{"inner_norm": false, "learning_rate": 0.002, "shampoo_beta": 0.95, "batch_size": 64, "decay_fraction": 0.3, "weight_decay": 0.09}
Rows from block 5 of a small autoregressive pixel model, named by matrix and row number. Rows with one number belong to one neuron. Each number is 500 + 50 x the weight over its row's rms, rounded and kept within 0 to 999. All counts start at 0. Numbers have three digits each.
After each neuron's rows are labels from the 100 images, of 14976, where the neuron reaches its highest value: "top examples" is what is common among them. Only what is clearly more common there than usual is listed. The data: photos of arthropod specimens (BIOSCAN-5M). In brackets: how many of the 100, against the usual share in percent.
# fc1: MLP up (model.blocks.5.mlp.fc1.weight, 1152x192), inputs 0-191
# fc2: MLP down (model.blocks.5.mlp.fc2.weight, 192x1152, transposed), outputs 0-191

fc1.330:550483490564513559498470508476504440584485529524505500535466523599481479499540419450549513453612408511524478473483393448559448456383496479447484542549537472457545442418556468480491437482506495436574493457508499654565468500503544492457459365537428488512530536522479494501452383479514514488538523569571435540448535472544390479493471436555550468499441474561444497518437454510500450486493452486543449500494511492560562468448433506499453437421556459378506524486520332537486477452523460516449477510563470461468447520477542489426519599368536622562526476490442525502507457506441558487
fc2.330:480509563412491545458395489455500592480465556450430572523460483489464566433466492406536526488526535476455483448448530557562613494594491394547544460474448505512433502488428571455436539482473404599455470420484461436485469429532484396535555482595455419437583496558554576554527579563509490491479530520478586421519429513478536551495439538541558589509385529386593472553486572470427520517519549503525493528461538546500509484498557531553487581506519447511509473410446513563430491547503501439389537548411534504482515475493451547519580524501429506470478497508496523479504472503442433514
top examples: order Hymenoptera (42 vs 20.5)

fc1.44:521470467507567462500484631434588476500471494518494422488500532520451447531525571527516425495449462571575464479554470573515561450536524508464501520516565436511567452416607495478477403413540463500476494479523426483494511512433401493446464395510596450500500420464556502452460556460461447514646477480492424582495495512429528388488486504494457513400475479470484534480519480489380524509473496578526566450665480435563445504548506519547423528565460552518556376503449558518434455502552470457541455502508505437421537507466496495545477576518497450526552600546432503467460483455535485495
fc2.44:453502475457478568384494486456487482526402544461492532534533493588436534513541512482512474471647602557490473568514568619429485513606461518451497526466456519419569488439490507460470451542503566494514524458487493504400529504522441491405476566567619562459539518455510459451386461489522490536435468553592464461535468520479405483489476489502427467456488454547403471477498467480488456489475485515463454472503426476488541481562597494416473505548522494588473513531499508544487464472424489501639445586471604489449538430451411548505512488467517540419510403419538404499493547513461484414
top examples: order Coleoptera (41 vs 16.8)

fc1.119:444538455563489473500433491478442469508554435458548565482458575491547488499466499484408455537534434497568428490484488547417570526506412448546528617550451500536564514412553443445547499466458602564458510441539502538491548447491512486466503549528511466503441481544476315518519515429496419488528508429531550567490593493475501587504565474463462492569567578546556496413546523547532471454494465524530494481480545487443528524456511575470498446480593483563526409486488471522507465549473521448491529533513577564464521548529492522487377510568424338557456560498423577592418537530563469471
fc2.119:561453468439536656516557472502472415501473614594459609505520499446497529506457525546510569420482562507445555503497545531572509518473509557473513551401450554495483455513450534447479501466493454471486462504491364511504453530498587507521444572476524536464595470522483478614526545588527438481480440553500610460517545579511452492478520485532469491476574494536535583497438473453543418498554467492630486571548460464557501404436494476471499589529480488522493473570568540494547443529487527511402482480558426582489425457553476461511539552414586538569487505461528508395512511476487525618
top examples: order Hemiptera (45 vs 11.3)

fc1.253:591519458447495510464524412514484448491510494482509499538525468495445448549462469593535394509458543519476437444494460492410557574477456570571598451537440403464497454455575541501469612479334587531521539500491495567583594505490493504429490492504535564433389504513495513386571498475535502381437505432510540541536463581494470555474473511495492481535536540532508533474525500407532549475468625410514509482440459497555475499557550464415560504479534523521550421546457535492487465499472492505568565470547544557471524531633463422391487521404544520480533493478471558483444515550469528541
fc2.253:449450609438568487518482360492499469552469457509427479563452459395535555542499467444487535584518489497588641552557444577518541438526432391466471529482529532569432505566525429501497440448475511531497541456539576519551402482528534522485565440537432438460567411563599493474478487557487516472544443488585416552453546475581539473551561489507524502463457497496599463452415483473432533520412531484555411456608509493464500450515523514461552486494509513534407533483561507575511491459490518565419492454439491534559504462475545512571458528573521554537594500462496557523565561515463478495
top examples: order Hymenoptera (42 vs 20.5)

fc1.679:460515502426557577550605471516472458484496481453518448398603523474521508521538467557519455514555533431569521481555523524496522433482554505450555584514409605524588446508448472477466553453513539493485533507568418517547437574423490487427559529554539532619444491502576466502422522625468448518421518422516434418556552492437456472477476508500457502487536436506462523505454512425478551481555482472485439416480518534545532525514510521516439500482465599548454511439496409510646579446556401482471572490392522499544501451549495481515503410497474592572617537558491511508524513572511479456
fc2.679:489423493488485516442390523437458529456482545489418538579445530437433493419383586426505582514470506589478495423595509467530550485530370453520474505492495516501469496617552502447461459473398484606510442485432497447417534411517574548542482518484457464451515502487460458527521475479531513503566450440470502455470483562505487509529447465507488540482513512476549445473559541538551510499567621607475484546447520401432514511529541479520426469490552531486537525485527486511466544597418585506446498516485358595535518486544359498546482576469488402399482470488495500537495494523557454484
top examples: order Hemiptera (36 vs 11.3)

fc1.637:487506525499474592527501431547479456525416530514433426492608505495469474444483508570513445575534503405437526517506459431577553415543436478459520459542450460500448451579414531502572502490570485525515445400422441466462444440431525487538490501561521537644419467553519493422496521510420520579502567421552428382473606550467474459477485445547493525475520572509500510462548440469507555518487504513492482528507520579387548495491488587459462497520448535596458508511458410535598532521447458534603523533423444534510510415513484497495542439537517521492509484465414483631505551552476448436
fc2.637:442483463445515602532477478490475501445436468491484535491485528471461544488498592437535559466484532527531427436506540539487627405513454536525553592436454540571567438581580532464505523535358492585463505486539441477527425473498568489469548453494468577467351468497452504502511525557517453513496507568474554458504453551546499420509419555502487499484484535491550509572487488445551496541553519517438459413434453436497596451529516516503415478537615571517514510501489477517463545480483550507391399599509488631494480591565447519552542512505469441525480431498481561393513411575539472483
top examples: order Hemiptera (32 vs 11.3)

fc1.160:463591485480462550576535497488488490456561451422505509515503490478540534497485614535422553465508482518577508431491487501449439470442520408584570491524462514482460462524448491581477574500516408592540530577480564504429541588573450565500506544455536523541566444520476585574459431580530537544446530591463493429618572558468458502550461435484490414595546559575562465473592487533527508543464531509497526487476566480552481503493415456504595558530487420464539545538521543461542528459501494463577482529540571648514527517526557536474482483538516463452541440485405529453637579481530464515
fc2.160:508507491502500528450461597550408470519556495508539478455493577430505500556410468533476560578524451489560538427501444618504554507523497600543546529465469577408471580450463552489454551449471534543481447429511556497509475452401541476544577483429478567491463537533467577464529461472452503572482413453469540421544466475507555584562558596535545493555506558602513496496474460536506446564387479491463570465451522489498398477535559535493526401428539473530487529512495448512363463558521537569435521458540500489460444502546509462452487513503369419437546549441483472514497454492436435385
top examples: order Coleoptera (37 vs 16.8)

fc1.371:523492465489595495452583546521489593512437474490486485447571478476490459456466454494548519449539535603535503543511494612493483558449472532541557453489484460493458429589481484472480470476485491571494466647482485498471490530528477374508408480552541540446521482521528551570544482504437485501510504634445506582427513505493508524476500457583443541475488419401530490619463479480404517542479426471510422492464359422512506610489463456450532455504442427487518495492518608596534671405459545513507449505492545457581483471548558478493431506474524516466578520548522554545516507474447515492
fc2.371:424489548467483582507362477472459397467545563533499505512522520464477517494466646398511535497498513496561486466492530499565559427508502473482492616482425533548507452475544527512440486529462481592425526411448543553503440476508472551489556386447481541508509492521504509517483445499592478500451471488499458400490487536510489467543471521497570461558451615431508443491492488452503516509589541595477537494482542523471569410619596502513439536486625534554507472529498454494417423604516533483433509494476459566413477527423422580515556623574445465532473492498469527440481408520543467490
top examples: order Hymenoptera (41 vs 20.5)

fc1.537:462520485482472628532471387551522431494573475507442493440533501537574501440455475533524478499508503450511462519549560455528478483458459566454534548633500555490436435445417569529612554467475398535501488485421536543459518559472544436506481560525513511589378510576531487490579562492415484614491636472550526390411488524447470546543434493593507560491477503486461476456528466527506571459410498500477481464396541473503510434468465561506477578486460516492501549518524439473540548524430503450439550548418490478456417473531440547557505454492442424442581518463461529578556496567493496455
fc2.537:501463518449522653500431482436399582416424571497491500548487472437471549413491565432485570529503547504557440430501485488578602446517491429537549528425479448532485530578587548461390511540332430616437483467541493451477448419509495534424489382441498531462500489487485466495504519543583489471522475520483468401510466478531550500512470466485511547530548532466563365509502458506530547542532506508465440480484496433498566454505603464546451451512629538565538493500508509499480469558482519480453485569442518503469526529595425507506491545533474475511488425508501559442446480555444432459
top examples: order Hemiptera (31 vs 11.3)