Weights of a small autoregressive pixel model: activation relu.
Rows from block 6 of a small autoregressive pixel model, named by matrix and row number. Rows with one number belong to one neuron. Each number is 128 + 24 x the weight over its row's rms, rounded and kept within 0 to 255. All counts start at 0. Numbers have three digits each. After the name is the row's rms in percent of the matrix's.
After each neuron's rows are labels from the 100 images, of 14976, where the neuron reaches its highest value: "responds to" is what is common among them. Only what is clearly more common there than usual is listed. The data: photos of arthropod specimens (BIOSCAN-5M). In brackets: how many of the 100, against the usual share in percent.
# fc1: MLP up (model.blocks.6.mlp.fc1.weight, 1152x192), inputs 0-95
# fc2: MLP down (model.blocks.6.mlp.fc2.weight, 192x1152, transposed), outputs 0-95

fc1.331 104:096116153152150132114140134141147135111147113089094111158092097121155097143129168158141161121146110107087099161146141141139152145111100165104173186174149110157135120135171121133076119147140135178128118112121122113099111115134110139142113157136134104110125137167158093174156111114118122133
fc2.331 102:107145102087125121119160129113095145133097157162153118111122138178098147129128138144091094110144145176129129107153103123133105124114140106120152088100160085137121130122066160153149131113202156089127143123167141125121173139112132096093135151152148151160141147150092167131103132141105149178
responds to: order Hymenoptera (42 vs 20.5)

fc1.115 111:111170117124154154119123156152126126072153141090143105116141151088117132090111124122133152113153126098113118152134155121161159146114122112124119144153131159116126111118106136177131148123093156111111114138155152139140116171131143119119115106100152134072153128110105139156123117130061098093
fc2.115 109:133115147112068159118114103077135123126111117142131132168125153099135103138111135125107040113103122097118127163166179079120115132145091114107088134136145162135166103131129168110142128097168108129147115131113152159125136152120178126149172099122173108141106098130121084117120085124161121124
responds to: order Coleoptera (80 vs 16.8)

fc1.369 108:136089137120100118156103159138126122119127114149111148092106128141111146115103098188111120143135090150095130149125136100172121106114101132105134139120110125092168119124082129138171080160137128097144109119131105098185138114119135103123087117127092113142098091136169142108145112148163144124
fc2.369 104:081140109098129122109143123151189150089102113146098118138130112110134131165178147144156136122157137118120129131137127155102135175102140102141173120129111120145115116110134162144119131158149095127116116140114112161110131143137116127113143153188092128130153103110095120171153099106113139086
responds to: order Coleoptera (43 vs 16.8)

fc1.165 067:123161154113116121114164163099154148113120113157104128103161122069184131160164128147168148097126089160123147134098114115147085141145174108130084106116154121068135129105144116128117144148136116136118132119144140139125076128143137130135134137118123116108144127102080118167122140140105184134
fc2.165 074:095113142135123148121081127071084130167075139173128126130157133142129084141175149138110120157127155096142135110110130130105118132146131114133142087094155166174135121144133139122140138103110107090131109133104161099143131159146119102129146125136123140143106159157139144088114068160116103120
responds to: order Coleoptera (49 vs 16.8)

fc1.628 101:078131137128153131164147119125096134130136148130119150092134130078124143096125141139109168102164124108141113121124114111165135172118177157149144109106130104107176146149109174087113159118101129165119078152139163130136106115144141118143117113109173126076109144143123071136123120116123091105
fc2.628 101:113094105145087154105163120159151120161100157112122136110063157176157107192149118159158126140106091119165106130102118145100118124147131123105105136134127191144115144126124122099139134142124081129125119137145142122175110117214148112111161109177154115141134082128135164154148117156124133136
responds to: order Hemiptera (47 vs 11.3)

fc1.43 106:091111150135119113181116141128145082113139154099124143085143138113185139115158160125112139091123173136130131102128076088102148155147121124114120085132122163107116149186136158127113109147137147134124141153153066135147148159095136116157125123121121130110083125124120066104142122121176142122
fc2.43 102:134130089150125118119125101116131158165123135156106141124128130181073117150119138105135140109132111141168141111123130136087118121091141105116140105156095149151106139124093118097126196202126081146115173131135146155069133143137166111128123138168145116110134094113129142161127131142125166147
responds to: order Hemiptera (28 vs 11.3)

fc1.256 106:134146093106118125143164146115139106135121120167108133089114117115133088144175148095130133125140128131106128143092115083097162112101165104101158149168128127144140167125159114105133169071107166168170101115120139114156115096120115123119170154180113171148151195121131120152177130128117102082
fc2.256 100:103092139140180188147080124112149137146122131141128143138133121154119121151139113171124110109144128162149107125114164145147111158155127063145131112083123160144135109102122164121139123174106085116119115130125138167121125106123157143173114162145132135170107116109110124093101110190133123134
responds to: order Coleoptera (45 vs 16.8)

fc1.632 093:139101132099103101125104160150155125131135135090153152162096149137119123095131205106126132149187147129160123117140125102120139132157132156114149160165138105147125168116135138141073121166116152128093100117165151143145112142123137107145116142142144100130096102172129103077125055096124130112
fc2.632 093:121110155151133144109185128129139080121102129082109092094118127138103155171101116122101114061110114119113096143127112114126139079154132123126174094101148115173119131105115111093197128115136137145127143132116123135123107106132172154093118117144136085123130155108118125142151138137110136149
responds to: order Coleoptera (36 vs 16.8)

fc1.302 089:115136103106132114128123135121170122155148140120087138129176134122109093132138126144140104135134113073125156161143100163117133139130101096147128095109120113144192119102132154107118107111112094102109145163154073130113123142114138132142160108163185096170158151101123124131131106102110154115
fc2.302 097:140111135108068116155085115169116119103099108152145113145192156129129158163124142128127134117126129157139133156161118143105118110113103072144099086139115141105162109127133102105130134149146131118075076136119145117123146107146154126116130109123136120147118124111146121121122096099136135155
responds to: order Hemiptera (50 vs 11.3); order Coleoptera (40 vs 16.8)

fc1.531 096:126155112118149092126072120149131118135127124111119144137165110164078137112148076144162101116137137113119094145148126170117128113143080093105147127138103125125144106077099121124100168110104132167118069125118107194150122129119092108142115160177112121141160080113132131131130156111123133163
fc2.531 104:142133120144153129149118081146157117186124142191121147122119127126118122157129167125072106068118126135166123116113121095114120088116134149154118117125180130090146122168164151154092137115134121131105123084152102077126163152137147118132148109195113133136115144144125114163129157161143144141
responds to: order Hymenoptera (42 vs 20.5)

fc1.100 102:112121122095108187105108170143164160124134124115116122112172130101161124180093112169119120127144092133136107123114143147107101168137117135118187140149125100166135151145117165131139152127124133159128147121129106110129129123197185100121153127166088130168115102172137125164133127108152133129
fc2.100 104:155143153146141125121111074141125123125114167172111114146154157119173148156087143164092174087129146131165101112162106109156150137147150131104113098144129144103098157111143172144170144122132099137124123151148170115132138090137171118106129149133142096120137151109086126124177097150120138114
responds to: order Hemiptera (35 vs 11.3)

fc1.104 086:088120092127125127082101147138125074109172174148126107113136147062121149121107129128157135132152163121135094141119149116090124129119136141101075168155125088125110127132131169110145156152148150121148130147115167161117139133129129143135081096143131097126167089074115174122124144109110130121
fc2.104 079:117123132107131147091108117081141145107072128122107108151142108131142114142165149117111122141166119086111132106142139135124156116127135095154110109084162147132143103136138106124136104132153114111109109111089138130165160176145123095135131124150179150137120153148113100094142093165134129126
responds to: order Coleoptera (52 vs 16.8)

fc1.670 098:140156103093113111130108125164107150141119096110121159101113087137154131167132106087131093181126111136147086149132133131088113112116117133107112095134107127101150099158126108144119137146108114089129132156161165104138134146111111102143123158092144129105134124122136133112110115118117121099
fc2.670 095:116148114167143111134151097090160124162119148141103130151146116144121125093135129157113139114148125118167131148101140084150129136127164084133172111119176177134150106115116161137121157142114125154136127105115102161159118135166122116084138109143138109171151102082159076100167136131148118130
responds to: order Coleoptera (37 vs 16.8)

fc1.38 115:133099153085134135086130149114109094118114123158132104121122104105144150123154162093167131106131139121140124139112131106155124129145107133135098085110103097138109131136117121083146152132123100107137153138152130114110151131163152110167159165141095175127139151157113126090142143121131097116
fc2.38 118:155154158112149120106121136162120168157148152128140121136110118109133138147151113158113110101149117150101114169110106103163117103100167143158169130135135134118155103143131140111122166147113099129098132129141127115136134120070119105157157137173160067105121104139143141151120129139119144148
responds to: order Hymenoptera (42 vs 20.5)

fc1.511 099:120097113138135163126178107131156132105151124117102103102131146147143134131171157165131107093148158096153133157141118132133141202157118095150159079114133145107147164071159141109125138161119127110110159105168114184140131107177106129152125149160187144136125139122122123108136083135152136154
fc2.511 107:142132115095089114106098134189128157164084146192152133122156139099114135162130116155148112097104131143096127099121108105119157144137111131112093147105143110104120097113107153132114116114157132160117160153153123159083173091083159157128150148148113104116130099130115113161126165124096103167
responds to: order Hemiptera (36 vs 11.3)

fc1.747 129:083132128163157206117104105144166162114131108098094139159090164106148111127117147076144137080119119109169138109144112110092148111119131128135150122171145146111111117146127158102155166161135114159138145086127139107122174165145143157134117083108113149135131093106089132102118123101092167156
fc2.747 135:104099089137084123099151118144128107109138127132090100096141104133123131138137117140117103161131137150067152110145133129113154132089119126136119108110153122099130127103117157134070076145184115110125114183107128164143127101127134154121081145122146164157096106156114148147122092114148128069
responds to: order Coleoptera (68 vs 16.8)

fc1.441 105:131140091123139103138127093172109154131149125168131146133132096092125129113133139133163159137140086106122128107158111089153085113124117132156125167149143130107175121133136091118088158101126158114161124089071141113092136106153127119098166110169157117101111124108116169128146152171164123121
fc2.441 116:119152131143139120119113171172159119131083166151131134114141167131138127170069088118105111112179126122163103153095166139104108134083161112108124082113133079173121096090079147127144155155126096139145124143164154117147145134132142113139072159147128134135156123105122117127158123143132112161
responds to: order Coleoptera (37 vs 16.8)